Weights of a small image classifier: 15500 steps, trained on capsule endoscopy frames (Kvasir-Capsule).
Rows from block 7, named by matrix and row number. Each number is 50 + 12 x the weight over its row's rms, rounded and kept within 0 to 99. All counts start at 0. After the name is the row's rms in percent of the matrix's.
# c3: 3x3 conv (model.blocks.7.c3.weight, 112x112x3x3), inputs 35-41, a 3x3 kernel for each
c3.5 103:64 56 66 64 51 62 73 59 58 39 53 57 36 47 50 44 40 61 55 62 54 49 53 55 58 59 61 43 49 34 25 27 27 20 30 28 55 56 51 48 47 48 41 49 48 21 31 33 33 39 33 44 25 38 59 63 50 51 46 37 55 51 47
c3.6 096:56 56 58 54 45 48 49 44 44 73 66 65 59 56 65 64 61 72 53 53 61 51 46 57 50 43 45 64 59 65 68 62 64 63 59 55 67 68 62 78 72 72 70 77 72 56 50 60 37 38 53 31 40 58 41 34 35 42 55 49 48 63 55
c3.7 096:64 65 55 54 52 46 38 24 26 61 72 63 52 52 56 30 53 58 69 69 47 66 66 42 59 52 33 52 54 52 62 61 59 64 65 50 73 76 55 63 57 45 52 44 35 41 43 37 46 45 51 44 44 54 62 67 71 42 60 56 34 48 50
c3.8 100:68 78 81 63 67 72 57 48 50 48 45 52 64 60 56 76 76 62 59 50 51 55 52 53 44 42 48 57 64 48 41 51 53 33 31 40 45 47 41 42 50 48 35 41 48 50 53 53 43 46 40 46 51 34 61 55 62 55 48 43 58 49 42
c3.9 096:53 44 55 40 39 50 37 35 41 47 48 37 45 41 45 50 45 67 55 51 55 60 59 55 63 60 51 64 62 59 47 49 47 41 44 39 53 62 67 56 64 61 53 63 59 36 45 64 41 42 61 48 62 64 60 51 59 62 45 55 57 48 48
c3.10 094:40 55 47 41 48 47 27 37 39 71 67 61 61 51 74 71 65 76 52 61 60 53 64 62 45 51 50 61 70 70 56 67 61 50 48 46 57 67 70 56 62 63 55 48 57 55 56 53 63 66 66 69 72 71 52 45 36 56 46 42 57 47 36
c3.11 103:51 45 44 48 54 55 36 41 47 66 64 65 50 42 47 48 39 34 57 55 35 48 56 45 41 41 38 44 53 54 45 53 44 68 64 55 47 74 67 49 60 58 48 58 53 25 38 32 45 38 37 32 27 35 29 33 43 40 36 41 42 36 41
c3.12 097:35 50 49 40 54 55 46 65 72 58 66 50 57 57 40 51 58 42 55 61 49 53 52 46 41 33 22 67 52 50 50 39 38 40 46 39 54 52 66 58 60 61 52 62 54 45 62 63 54 61 55 37 53 44 53 58 57 53 52 61 33 28 36
c3.13 096:36 49 45 48 45 59 41 46 56 60 57 62 36 37 26 45 51 42 61 49 51 58 58 56 47 52 47 69 45 46 68 55 51 56 62 50 59 55 56 57 42 51 50 55 42 45 56 48 56 57 51 63 66 55 64 56 68 45 49 67 33 60 74
c3.14 096:87 80 64 56 46 34 52 30 32 63 41 36 58 59 36 37 51 15 56 55 30 36 50 39 45 50 45 41 47 49 52 55 53 65 57 55 50 52 60 56 56 65 55 49 61 51 57 64 42 47 72 50 60 61 53 38 47 57 40 48 44 32 37
c3.15 100:68 69 61 61 60 51 57 54 44 43 44 58 46 50 63 45 36 59 45 44 43 60 56 55 65 70 66 33 38 40 40 50 51 48 65 52 46 57 62 54 68 63 50 71 54 41 49 51 36 55 53 44 35 51 32 50 56 37 47 56 56 57 75
c3.16 098:64 69 77 60 63 80 53 64 77 58 63 58 52 63 58 48 58 57 47 50 41 48 54 48 51 56 52 43 44 43 47 41 47 46 49 47 49 43 44 55 44 43 59 55 47 57 74 80 58 59 74 56 70 73 56 59 45 52 60 49 54 45 38
c3.17 101:55 52 53 38 21 31 40 20 28 28 34 23 41 41 34 44 50 39 57 48 47 57 49 53 59 60 61 45 36 44 38 39 48 45 50 59 53 43 42 51 39 42 45 40 42 39 49 45 32 38 52 50 58 62 52 42 39 39 35 44 44 48 42
c3.18 104:58 56 57 42 43 58 38 42 43 45 38 37 52 49 42 53 63 47 36 36 26 40 42 29 53 40 32 50 40 36 45 39 38 60 49 46 44 36 33 46 37 40 60 57 52 42 43 45 53 59 56 64 62 57 50 52 60 58 42 43 46 28 39
c3.19 100:43 34 36 47 37 35 56 36 22 55 63 42 41 47 46 60 64 53 45 49 29 47 54 43 42 43 43 54 58 53 49 53 50 47 38 42 62 65 67 50 46 61 57 57 68 53 58 56 42 54 47 73 77 65 37 41 37 45 54 49 55 54 52
c3.20 096:58 58 58 50 40 54 44 30 50 31 51 39 48 64 53 52 65 62 44 38 52 49 55 66 49 45 57 58 50 63 56 51 59 47 52 57 62 55 62 50 37 65 53 56 66 62 73 75 51 54 61 48 45 51 30 25 43 51 40 45 66 64 69
c3.21 097:50 45 59 57 50 56 73 62 63 48 49 59 71 67 64 65 79 73 46 42 56 46 38 68 49 53 60 64 71 71 64 62 74 62 67 65 62 62 62 53 45 49 42 37 46 51 65 53 55 47 57 71 64 72 70 68 71 44 52 63 59 57 64
c3.22 101:58 52 58 37 28 33 54 29 34 54 38 57 64 50 43 31 24 17 56 51 62 58 42 49 58 51 62 47 55 45 46 38 40 45 34 46 50 56 47 45 39 39 52 45 46 58 47 54 56 51 46 55 49 44 30 31 32 42 39 47 47 47 61
c3.23 097:63 56 53 63 48 41 62 55 53 29 43 37 47 55 52 54 69 64 53 52 47 42 36 50 24 22 42 66 55 68 59 44 58 61 40 58 64 57 62 58 48 73 60 48 66 39 48 46 41 42 35 63 71 69 55 52 41 62 56 57 69 65 66
c3.24 102:52 46 40 39 36 28 49 49 44 45 45 34 55 64 43 45 47 34 31 39 48 32 49 56 31 57 59 63 63 67 44 48 52 30 42 46 57 59 67 48 60 63 31 59 58 26 39 37 42 57 63 50 53 60 45 56 55 48 43 57 33 51 58
c3.25 100:84 69 60 68 53 37 45 34 17 47 51 56 50 49 45 61 52 49 49 55 56 43 49 46 36 38 33 59 60 68 51 53 66 47 53 61 38 42 50 42 50 51 42 56 57 46 52 48 29 46 37 41 38 37 59 50 58 58 47 34 42 27 29
c3.26 100:50 32 37 58 40 42 59 38 39 41 49 45 38 31 32 37 37 41 65 60 61 50 57 51 54 57 57 43 47 50 43 46 45 41 45 45 58 58 47 57 51 42 62 55 45 44 41 53 52 32 58 54 60 55 34 33 38 53 51 50 70 60 59
c3.27 104:60 54 53 54 39 44 55 43 43 46 37 39 50 36 44 34 26 29 73 64 71 56 50 58 56 57 64 61 55 57 55 51 54 55 48 50 47 46 56 39 38 45 42 28 38 51 51 61 39 45 48 46 37 46 45 37 52 51 51 63 67 67 77
c3.28 101:31 26 25 25 35 25 44 42 36 55 51 45 44 41 47 55 55 54 47 49 67 34 42 38 27 29 24 53 49 51 50 54 48 53 51 50 47 46 44 57 58 49 72 62 60 28 31 42 40 44 59 59 76 74 47 57 49 53 52 52 62 53 38
c3.29 102:52 60 55 60 63 62 67 72 66 68 66 65 51 48 46 49 41 33 51 49 44 44 44 40 36 37 36 33 29 31 31 24 30 33 31 33 43 50 47 44 45 51 49 44 53 65 60 61 49 49 48 36 34 35 53 48 57 23 16 28 27 10 29
c3.30 102:39 44 41 45 55 50 52 54 50 65 54 48 56 59 48 46 43 39 52 49 57 64 59 68 62 65 67 50 65 53 52 58 55 36 31 25 42 49 41 37 45 32 22 31 20 52 58 53 54 63 63 52 62 58 36 19 38 39 28 31 36 29 38
c3.31 100:62 57 53 56 50 59 29 29 36 49 60 51 57 64 63 55 62 61 44 41 47 50 60 60 56 65 64 52 53 52 57 56 61 56 60 55 39 39 39 50 58 60 59 72 68 53 55 55 38 40 46 27 31 41 43 53 44 47 56 57 64 65 54
c3.32 103:55 45 51 47 50 67 47 57 62 35 30 32 43 31 40 58 46 51 52 52 49 54 63 61 56 63 61 46 42 38 46 54 50 46 52 52 46 53 57 46 57 54 42 62 52 33 52 48 36 43 51 49 53 55 66 78 82 69 74 91 82 86 84
c3.33 097:29 32 41 43 40 43 46 47 42 69 54 58 63 51 55 66 66 65 49 40 58 46 40 52 57 49 54 48 45 47 49 49 52 50 46 51 52 56 43 35 45 34 37 34 23 70 58 66 48 45 53 44 54 56 60 59 65 60 64 61 69 81 72
c3.34 099:57 51 52 55 52 61 29 37 52 57 57 55 56 52 41 53 45 39 56 62 50 61 62 63 57 65 65 54 48 46 50 51 49 35 40 43 38 42 46 49 57 58 50 56 55 51 51 58 57 57 69 40 54 64 49 49 48 51 55 74 58 68 75
c3.35 104:49 55 56 57 53 67 51 55 60 56 55 57 49 51 57 45 41 45 40 42 36 47 54 49 53 54 45 51 59 50 52 61 57 48 53 48 44 55 53 47 54 51 49 55 50 71 61 59 61 56 57 49 47 52 78 68 67 64 71 66 71 76 71
c3.36 100:52 61 51 47 57 47 51 44 43 59 55 45 62 63 56 64 78 60 57 56 52 46 48 48 37 34 46 79 67 63 60 50 47 66 51 52 54 63 58 55 50 61 64 59 74 46 68 62 48 44 57 66 65 61 51 40 49 62 50 60 74 69 62
c3.37 099:65 61 65 62 55 61 65 64 60 46 53 46 39 42 28 40 38 22 32 42 39 43 49 55 39 49 47 59 65 57 53 60 59 45 52 49 59 60 59 44 48 47 38 34 35 53 46 52 43 46 50 60 65 58 61 64 71 51 57 64 42 44 52
c3.38 101:49 48 51 43 44 47 51 50 43 65 55 44 74 57 55 78 67 71 49 46 51 56 49 56 61 66 69 65 58 55 60 49 54 56 63 66 60 61 52 47 43 38 34 38 32 54 50 54 51 44 55 61 61 71 54 54 57 49 57 60 49 62 57
c3.39 103:57 46 35 50 39 24 37 24 13 51 56 47 53 59 52 64 62 62 70 74 67 66 61 62 63 58 61 38 43 42 38 42 42 40 47 53 41 48 54 38 44 52 38 57 56 58 54 48 61 62 44 54 58 43 50 69 71 38 53 68 46 56 62
c3.40 099:35 34 37 40 49 53 49 56 55 59 54 54 58 69 52 53 79 65 44 40 25 48 48 35 41 40 33 45 46 48 55 55 46 51 49 42 49 55 58 58 52 43 62 63 46 35 50 69 34 58 84 34 69 70 44 25 19 40 34 18 37 36 28
c3.41 094:40 34 43 44 36 49 61 61 66 30 29 24 37 37 18 59 50 24 71 79 77 64 65 68 54 54 54 78 75 69 61 52 53 54 50 54 58 77 69 60 64 68 41 50 48 42 36 44 54 61 45 68 72 59 66 80 86 68 68 91 58 66 81
c3.42 103:51 46 43 34 35 30 32 29 19 57 66 62 56 56 58 66 68 64 35 33 43 33 34 38 34 38 38 44 48 52 39 54 49 53 67 58 46 60 55 47 62 51 57 70 59 61 63 55 50 39 38 52 46 56 58 64 53 63 70 66 63 75 57
c3.43 102:60 56 44 48 37 35 62 53 53 34 35 30 41 46 38 75 71 52 58 59 57 52 47 51 56 46 51 53 57 51 49 49 51 49 52 54 59 53 52 56 48 54 51 50 50 62 53 55 52 48 53 49 44 49 60 58 65 54 51 59 53 61 68
c3.44 097:54 47 42 47 35 33 71 47 47 46 42 37 55 43 51 73 64 69 48 30 46 53 47 54 53 52 54 54 53 62 47 46 53 50 48 55 49 45 51 38 44 58 35 44 47 41 36 40 64 58 67 64 67 77 55 47 62 50 43 72 59 59 79
c3.45 102:45 48 46 42 49 52 50 55 58 56 66 63 53 56 49 35 33 27 61 62 65 46 37 42 34 26 30 47 53 52 39 41 40 46 41 39 45 46 49 42 38 36 53 43 39 51 48 42 52 43 43 52 47 51 22 22 26 26 28 33 22 21 19
c3.46 096:49 46 41 27 26 28 18 30 32 32 20 28 42 36 38 45 50 45 41 43 46 40 45 40 37 28 30 45 44 42 47 46 48 59 60 54 67 69 74 72 65 67 73 79 79 53 57 36 53 60 52 66 69 60 51 47 36 50 47 42 37 28 40
c3.47 102:36 43 38 48 45 47 47 45 50 17 24 23 36 23 15 22 16 01 38 62 64 44 51 56 34 47 48 35 41 47 45 43 41 51 49 47 50 64 49 55 58 45 54 45 42 60 62 52 60 63 60 64 65 63 36 51 49 44 51 48 40 40 41
c3.48 101:35 44 36 40 45 44 43 55 49 38 32 23 48 42 34 73 57 43 44 58 57 39 58 62 23 54 52 62 60 58 48 54 54 40 48 41 56 54 68 39 55 64 35 43 52 19 49 35 37 56 59 37 51 50 57 62 64 48 52 67 37 48 67
c3.49 101:19 22 17 38 44 41 54 68 65 61 62 69 41 39 41 49 35 26 65 63 51 64 58 49 44 41 40 59 55 46 52 43 49 43 44 49 60 59 50 54 54 63 45 44 45 47 51 40 52 51 36 63 45 41 71 71 77 62 56 65 46 51 59
c3.50 104:43 48 51 49 48 44 45 45 29 40 52 46 45 44 45 60 63 53 41 49 45 49 57 52 50 59 54 54 59 53 61 67 62 58 64 58 51 49 46 41 45 41 52 64 54 60 53 51 49 45 49 40 46 49 54 51 47 40 36 46 43 43 45
c3.51 103:62 58 56 50 44 47 54 53 57 49 61 56 62 74 62 49 50 36 59 64 60 58 60 58 47 43 39 49 49 49 47 42 44 37 42 37 43 42 44 36 39 37 39 39 39 47 56 53 53 49 50 46 54 50 43 36 34 52 63 55 61 64 68
c3.52 101:65 47 51 59 40 42 52 25 41 32 40 37 35 35 36 53 53 55 38 29 37 38 42 43 44 40 44 56 57 60 47 46 48 45 42 44 49 46 47 43 37 37 42 32 42 30 26 33 36 41 41 35 24 40 69 65 51 62 60 55 63 61 64
c3.53 101:48 43 43 47 42 45 48 40 50 53 42 51 51 44 41 46 58 49 45 35 42 34 22 29 36 18 42 53 54 55 51 36 44 50 27 38 67 63 51 69 34 37 64 31 47 63 55 42 61 45 43 60 55 52 23 27 21 35 32 23 34 38 37
c3.54 099:57 52 52 59 53 50 62 63 60 24 27 24 33 40 27 27 30 24 61 62 54 50 47 41 52 45 34 51 47 46 42 44 39 54 57 51 47 52 48 43 49 47 52 58 60 35 32 42 52 37 47 53 49 47 56 63 50 50 51 48 59 58 47
c3.55 096:59 46 38 53 39 35 52 36 32 38 51 50 43 46 35 62 53 50 42 47 29 44 53 45 31 35 32 55 47 44 51 57 48 44 59 51 50 56 47 49 55 47 49 57 47 39 57 71 28 46 51 30 37 30 18 28 20 41 50 44 56 67 55
c3.56 098:61 61 61 61 61 65 49 58 50 41 51 49 33 26 32 55 40 53 55 58 53 51 52 51 64 62 61 42 36 37 43 47 48 62 71 65 57 53 52 55 62 64 57 65 64 55 47 49 47 50 46 58 55 46 71 76 56 60 57 56 48 47 52
c3.57 098:55 48 61 54 52 60 45 51 49 44 55 42 40 44 37 41 41 39 35 30 40 38 31 35 54 37 43 36 38 45 47 48 53 57 59 50 33 47 53 47 46 52 46 49 43 30 37 46 34 35 42 47 45 39 63 54 56 44 47 44 30 21 21
c3.58 097:44 39 37 33 41 50 33 45 55 42 46 42 40 40 34 35 36 37 49 46 51 53 55 46 67 63 64 61 57 56 66 63 60 73 67 71 52 60 63 51 57 57 58 58 62 70 64 58 51 50 54 50 45 51 52 53 66 29 42 36 27 27 30
c3.59 099:55 58 57 56 47 55 59 55 54 43 53 62 47 44 47 48 31 35 59 66 61 63 60 61 71 74 61 54 51 45 56 47 47 49 50 43 50 48 38 45 44 43 39 46 39 50 52 53 52 48 52 63 68 70 51 52 46 46 45 42 83 79 60
c3.60 103:31 45 41 34 43 44 36 41 41 61 53 44 62 44 30 62 56 41 33 44 53 37 47 58 46 53 58 46 40 41 42 48 54 45 54 51 41 41 45 53 52 57 60 61 56 63 67 55 57 59 56 49 54 48 55 61 73 56 49 62 56 58 70
c3.61 097:81 84 96 62 61 73 48 38 51 52 42 57 65 52 61 58 66 70 47 30 31 35 35 40 41 42 58 53 42 42 49 44 45 46 48 50 49 40 31 40 32 30 54 45 36 56 39 51 54 51 53 54 55 57 28 27 52 37 56 63 45 55 61
c3.62 106:43 52 43 46 45 59 36 39 48 51 59 56 57 49 53 66 65 70 66 67 68 68 66 63 71 71 67 57 47 37 58 55 51 68 73 64 42 34 34 51 53 48 67 74 57 82 81 73 68 59 65 60 56 58 44 34 43 43 40 26 52 51 27
c3.63 108:62 57 57 48 52 59 48 58 58 61 58 64 64 52 64 61 61 63 53 51 46 53 51 45 63 58 51 46 45 39 57 52 53 64 68 60 38 42 39 52 56 48 59 65 58 60 57 67 45 51 61 46 43 53 92 96 78 90 92 82 93 91 81
c3.64 104:40 34 36 54 52 54 62 62 59 21 28 30 44 33 39 41 33 40 49 46 50 51 47 50 59 61 66 46 49 50 52 51 62 55 59 61 37 44 39 43 49 50 43 51 48 61 60 59 52 54 55 46 42 41 66 64 67 41 37 44 43 40 40
c3.65 097:63 67 56 41 41 27 28 23 21 62 73 60 63 59 62 57 58 57 65 61 63 59 56 51 61 55 59 64 60 56 54 51 57 53 51 56 50 50 48 55 56 54 55 57 59 58 60 53 49 43 50 42 32 43 35 19 20 29 19 30 31 39 35
c3.66 103:55 47 56 64 60 52 65 60 48 48 54 57 32 36 38 42 46 40 43 50 55 46 54 47 60 62 54 48 46 47 45 49 47 35 43 41 56 54 55 52 48 49 48 58 60 13 18 35 31 47 47 53 47 45 49 52 65 34 46 52 49 50 54
c3.67 099:60 65 62 56 54 54 40 37 34 57 55 62 65 64 57 61 53 50 60 66 61 51 59 65 38 50 45 58 56 57 43 49 50 45 48 51 49 46 49 45 55 52 46 52 56 67 66 67 58 53 63 42 37 45 54 53 56 56 51 60 77 79 68
c3.68 103:50 47 46 44 44 40 55 53 45 48 45 42 63 58 68 62 51 55 61 59 63 47 46 51 45 42 35 46 50 47 31 34 31 35 35 32 52 63 52 55 54 37 54 44 33 28 38 43 32 37 33 20 29 29 37 45 46 45 50 47 58 54 50
c3.69 099:75 74 81 56 59 73 55 58 73 52 62 69 39 45 49 28 26 33 37 48 66 41 56 66 35 46 61 40 38 41 34 46 37 28 37 38 47 45 45 50 48 37 39 40 43 35 48 56 45 52 60 39 44 59 63 70 75 54 58 55 60 54 54
c3.70 103:64 66 65 58 56 68 49 48 59 56 57 52 41 33 41 46 39 48 50 53 41 56 64 60 48 47 48 51 53 60 44 45 57 46 43 59 49 56 66 45 54 56 51 53 57 65 54 57 48 30 61 60 60 74 56 54 45 44 49 45 50 52 43
c3.71 098:27 31 48 45 47 49 41 42 43 43 38 51 51 52 49 62 76 56 34 38 43 43 43 51 56 53 35 28 35 38 46 52 47 57 53 48 37 43 44 47 41 42 50 57 47 45 41 32 63 61 50 69 85 64 42 28 35 45 28 38 21 13 20
c3.72 098:56 68 57 48 43 35 27 18 18 51 64 65 45 53 48 37 29 31 45 45 42 49 39 48 57 45 50 51 44 42 41 21 32 46 30 36 54 46 47 43 33 52 51 28 58 51 42 41 42 26 32 51 35 47 69 56 52 56 52 52 48 49 47
c3.73 101:39 41 34 42 38 39 30 34 31 19 28 26 40 48 46 62 70 64 49 58 50 47 51 52 44 48 55 46 47 49 41 39 48 42 43 53 42 45 49 48 48 52 50 51 60 57 64 47 35 45 40 35 38 30 36 34 24 39 39 35 39 29 35
c3.74 115:42 43 45 57 55 58 64 63 63 62 61 58 61 66 64 65 62 70 31 40 42 43 48 43 43 44 43 36 36 33 49 51 45 56 54 54 35 40 40 49 46 45 53 55 56 53 47 50 52 49 47 57 50 50 48 49 52 58 56 52 61 61 60
c3.75 099:46 47 53 56 59 69 63 68 70 74 79 82 56 52 66 40 39 55 43 41 41 49 56 55 63 66 71 26 31 18 36 48 41 41 50 50 49 53 38 49 50 43 45 61 46 55 47 51 48 44 51 43 43 47 58 61 58 55 47 51 63 56 55
c3.76 099:26 37 44 32 43 49 39 51 52 58 52 51 53 50 35 42 42 29 61 62 63 54 51 52 52 50 49 61 56 51 50 46 56 41 43 59 44 45 45 44 44 56 45 50 64 64 53 55 48 44 44 38 40 44 65 65 61 65 62 60 68 76 68
c3.77 094:78 85 74 68 72 64 62 62 51 34 35 39 45 39 54 56 45 40 60 57 55 53 51 55 40 36 40 60 65 66 51 56 60 46 42 53 68 66 70 50 43 60 40 40 46 44 53 45 44 61 54 51 49 56 61 56 52 53 41 47 47 39 42
c3.78 096:51 62 56 52 55 60 42 43 38 67 64 67 56 57 45 48 57 43 48 57 51 46 58 52 32 44 39 40 39 42 44 51 51 45 48 45 43 41 45 38 41 42 38 43 38 46 42 48 38 33 49 36 41 40 56 54 55 40 53 50 59 65 51
c3.79 099:44 44 39 58 55 58 66 58 56 45 53 58 56 47 58 48 50 50 48 43 45 55 55 61 73 67 69 26 27 22 37 43 42 55 52 59 37 36 37 50 50 48 58 61 60 62 68 61 47 52 50 37 40 30 79 72 74 70 55 62 71 56 61
c3.80 102:47 37 30 28 23 27 38 29 36 55 26 47 56 51 37 53 48 46 61 62 59 55 60 58 47 52 47 52 60 54 49 59 51 55 54 45 60 55 51 41 53 50 41 48 47 48 56 58 58 68 58 44 62 60 63 41 56 66 52 51 53 42 49
c3.81 099:51 54 58 44 41 49 47 45 51 60 68 50 42 56 49 43 60 59 62 57 59 55 55 41 61 55 48 67 55 56 60 47 46 56 42 45 60 53 54 57 61 56 65 61 66 39 50 64 24 37 56 36 39 43 59 63 50 55 44 47 59 52 55
c3.82 100:41 45 35 34 34 29 49 38 35 67 44 40 71 58 43 70 62 42 51 46 37 46 49 34 37 44 37 56 43 43 54 47 39 69 49 45 61 43 48 53 52 52 72 58 55 25 47 56 41 65 72 47 67 64 43 33 32 37 44 46 37 53 50
c3.83 101:54 55 44 48 43 35 35 31 17 62 62 58 66 58 52 40 35 29 45 45 38 51 58 45 49 59 46 57 60 58 52 57 47 53 64 49 52 54 59 54 60 59 59 79 64 47 35 29 42 42 36 33 27 36 62 60 64 54 67 75 60 79 84
c3.84 096:34 44 47 48 60 55 53 61 51 58 57 49 53 60 44 40 46 44 39 46 46 40 44 46 59 53 52 38 42 46 31 34 45 49 46 55 44 47 47 50 43 51 61 64 63 50 60 49 48 61 54 53 60 63 63 62 68 52 46 65 42 39 52
c3.85 101:43 40 37 52 42 34 60 48 39 45 60 58 54 55 61 50 45 52 62 44 45 50 52 58 46 56 52 43 44 43 44 46 41 46 58 50 57 51 58 55 57 58 45 59 46 70 54 45 57 62 38 42 39 23 30 16 31 46 44 57 71 65 64
c3.86 098:46 54 60 51 38 45 63 50 55 16 22 35 32 55 51 64 68 58 59 62 45 62 68 59 52 61 47 53 48 49 48 49 55 50 49 54 60 57 60 56 56 67 39 46 53 57 35 47 58 41 55 69 73 70 57 47 49 60 58 57 73 74 69
c3.87 101:45 48 55 44 29 45 47 26 36 41 43 37 44 52 47 41 59 50 48 43 50 46 44 39 53 47 43 53 64 57 46 47 47 49 45 48 53 58 58 52 55 51 51 57 64 63 57 61 32 28 34 28 18 38 39 41 38 55 46 49 58 55 54
c3.88 094:64 46 45 50 43 46 48 44 51 47 49 50 54 49 57 72 61 60 72 62 67 44 43 48 50 48 57 46 44 47 53 48 51 60 62 55 46 54 51 66 73 71 81 87 78 28 41 30 34 56 28 36 46 33 48 55 34 32 38 16 21 27 25
c3.89 098:56 48 52 49 42 39 48 46 37 64 45 44 59 42 37 47 32 36 60 61 70 50 46 60 43 34 47 33 22 40 31 27 33 46 41 47 45 41 54 38 45 51 61 69 63 44 37 44 49 36 43 41 35 40 37 42 36 56 57 51 31 43 50
c3.90 096:52 55 52 47 45 45 55 58 51 60 59 56 43 60 48 50 67 67 50 46 54 42 43 65 36 50 63 72 67 77 68 61 75 54 67 71 54 57 62 54 48 68 55 65 84 63 59 37 58 52 47 72 57 55 46 39 34 49 60 47 42 39 40
c3.91 097:71 60 56 66 45 48 52 30 35 59 32 26 48 49 46 44 60 60 30 27 29 23 32 45 22 26 52 39 29 39 50 40 39 62 55 45 58 37 55 58 40 48 63 55 48 25 36 62 14 41 79 13 47 76 70 63 51 69 57 46 60 48 50
c3.92 100:42 34 41 53 43 37 58 42 31 37 39 42 49 45 48 86 83 80 54 44 44 49 44 46 44 46 48 48 44 46 43 44 47 45 52 58 50 42 35 42 45 35 35 47 43 57 35 02 69 55 25 76 66 51 61 51 43 54 40 44 49 57 51
c3.93 106:62 58 58 67 64 63 70 73 76 62 65 70 56 66 64 62 75 74 47 42 56 47 34 54 45 36 60 36 45 50 36 44 42 36 35 38 37 48 45 33 46 34 41 39 22 58 56 57 57 59 57 52 60 54 32 33 33 32 33 29 30 29 26
c3.94 101:48 61 63 33 31 45 32 26 41 54 50 34 40 54 38 62 56 53 50 59 56 50 55 51 52 61 55 38 41 32 39 53 32 44 48 44 61 54 37 53 50 30 40 39 48 72 61 81 61 53 85 49 57 68 58 52 62 58 56 52 56 56 37
c3.95 092:48 47 57 64 65 71 62 60 64 65 61 59 51 52 44 57 47 47 62 47 56 62 56 51 65 55 60 52 50 54 51 52 54 51 55 55 52 52 58 48 55 54 47 53 54 58 64 72 45 47 47 48 39 42 78 68 71 68 68 69 53 61 70
c3.96 106:58 52 54 37 41 47 28 45 36 49 57 60 55 52 50 51 52 45 65 68 61 57 62 55 40 51 41 63 54 50 60 56 50 54 62 57 58 60 63 54 62 66 59 72 72 47 55 61 48 52 63 40 46 50 30 38 08 56 49 44 58 57 47
c3.97 094:66 72 82 49 51 70 21 26 39 60 59 80 61 50 39 50 36 09 62 66 60 61 57 52 44 42 43 48 45 46 43 45 47 53 55 61 39 57 53 48 44 50 54 56 65 72 50 48 78 50 28 61 50 14 19 32 37 39 38 49 47 31 32
c3.98 100:53 46 61 39 32 43 44 50 60 53 53 51 53 46 38 48 40 22 55 54 47 47 49 41 31 26 32 58 57 51 50 46 45 51 43 36 67 68 57 57 47 42 58 54 47 53 40 46 45 43 30 48 48 35 61 56 45 45 39 38 51 56 52
c3.99 097:50 53 51 43 43 41 43 52 51 76 70 72 60 71 69 61 65 54 68 70 64 55 54 48 42 37 28 69 68 71 62 53 54 48 46 48 64 69 69 49 43 49 36 36 43 45 54 53 46 48 44 45 55 47 37 35 21 37 43 26 35 39 27
c3.100 103:68 68 68 64 55 48 50 37 26 70 59 73 63 63 61 54 55 57 43 45 39 38 42 36 38 45 46 41 49 44 33 38 40 42 47 55 54 59 49 55 52 54 56 62 74 68 73 77 53 54 64 43 40 41 16 14 08 21 28 20 13 09 06
c3.101 099:42 43 46 54 49 49 64 61 59 53 54 60 29 42 46 14 29 25 39 39 54 48 51 59 46 52 56 43 41 55 49 49 54 54 54 58 46 52 64 46 52 58 49 49 56 62 40 40 47 36 30 44 40 40 42 53 72 41 48 58 40 37 37
c3.102 099:53 48 52 41 40 40 39 35 36 59 63 68 47 60 49 38 32 42 62 53 55 48 49 42 55 52 48 59 61 60 55 59 57 60 63 59 64 80 83 59 65 69 58 70 57 45 48 60 51 47 43 59 49 59 39 54 40 26 45 37 50 56 50
c3.103 108:53 46 51 52 45 52 47 56 53 20 27 32 39 41 34 49 37 46 46 53 49 55 56 56 54 62 57 49 52 48 47 50 52 37 47 45 58 60 52 48 47 48 43 52 46 28 38 32 45 55 48 42 53 53 57 76 58 64 69 66 67 73 71
c3.104 101:68 62 60 42 21 41 46 42 49 66 52 57 38 37 53 39 39 42 59 60 71 51 40 67 44 37 64 43 39 47 32 27 40 27 21 39 25 38 35 32 28 35 36 25 43 68 45 70 68 42 61 62 52 58 45 50 60 45 38 51 54 66 67
c3.105 098:55 47 45 54 42 54 48 46 56 27 34 33 18 26 26 34 22 26 38 43 39 33 33 31 35 35 32 25 30 37 42 39 51 56 61 64 35 38 41 49 50 51 57 51 53 57 54 55 47 39 51 39 35 49 49 42 40 43 43 38 54 47 46
c3.106 104:58 57 57 65 62 61 59 66 66 62 51 54 69 63 61 62 54 48 41 35 46 35 33 35 26 30 35 38 35 43 42 40 44 54 62 60 51 49 57 54 46 57 45 48 49 52 44 50 52 36 46 44 44 43 60 55 57 60 56 52 61 64 65
c3.107 100:52 47 61 50 43 49 50 45 43 14 22 22 30 43 47 45 51 44 62 58 55 51 55 51 31 15 21 49 52 48 47 41 40 40 29 34 67 73 68 61 54 49 41 38 46 56 68 56 51 45 38 67 60 41 55 51 48 55 56 51 58 65 58
c3.108 096:52 56 61 51 52 52 71 71 78 48 53 41 45 54 40 33 37 53 44 44 53 48 32 48 46 35 50 51 51 62 51 47 59 44 47 47 37 48 59 44 44 61 58 57 65 32 22 47 57 55 57 56 61 58 59 61 57 52 54 60 42 51 56
c3.109 097:53 45 40 54 50 47 60 55 45 49 50 46 51 58 52 59 66 69 47 52 38 62 57 49 58 52 44 62 57 57 62 54 52 59 58 52 72 63 62 64 57 66 56 57 68 33 41 45 56 43 49 58 51 45 50 33 24 51 36 34 50 45 49
c3.110 103:29 32 38 45 39 47 42 39 47 65 63 55 55 54 49 46 47 43 52 52 55 48 43 48 66 57 65 23 21 24 36 20 29 63 55 61 28 39 31 33 25 37 60 49 55 56 52 59 53 37 56 59 50 49 60 58 52 50 52 47 52 59 60
c3.111 100:64 55 59 53 47 44 41 24 25 39 44 61 60 59 51 66 60 43 48 49 53 39 41 37 48 30 15 54 53 44 56 55 45 52 48 49 49 51 42 48 50 37 42 48 51 62 57 95 58 64 63 51 50 43 37 33 53 50 37 53 55 47 52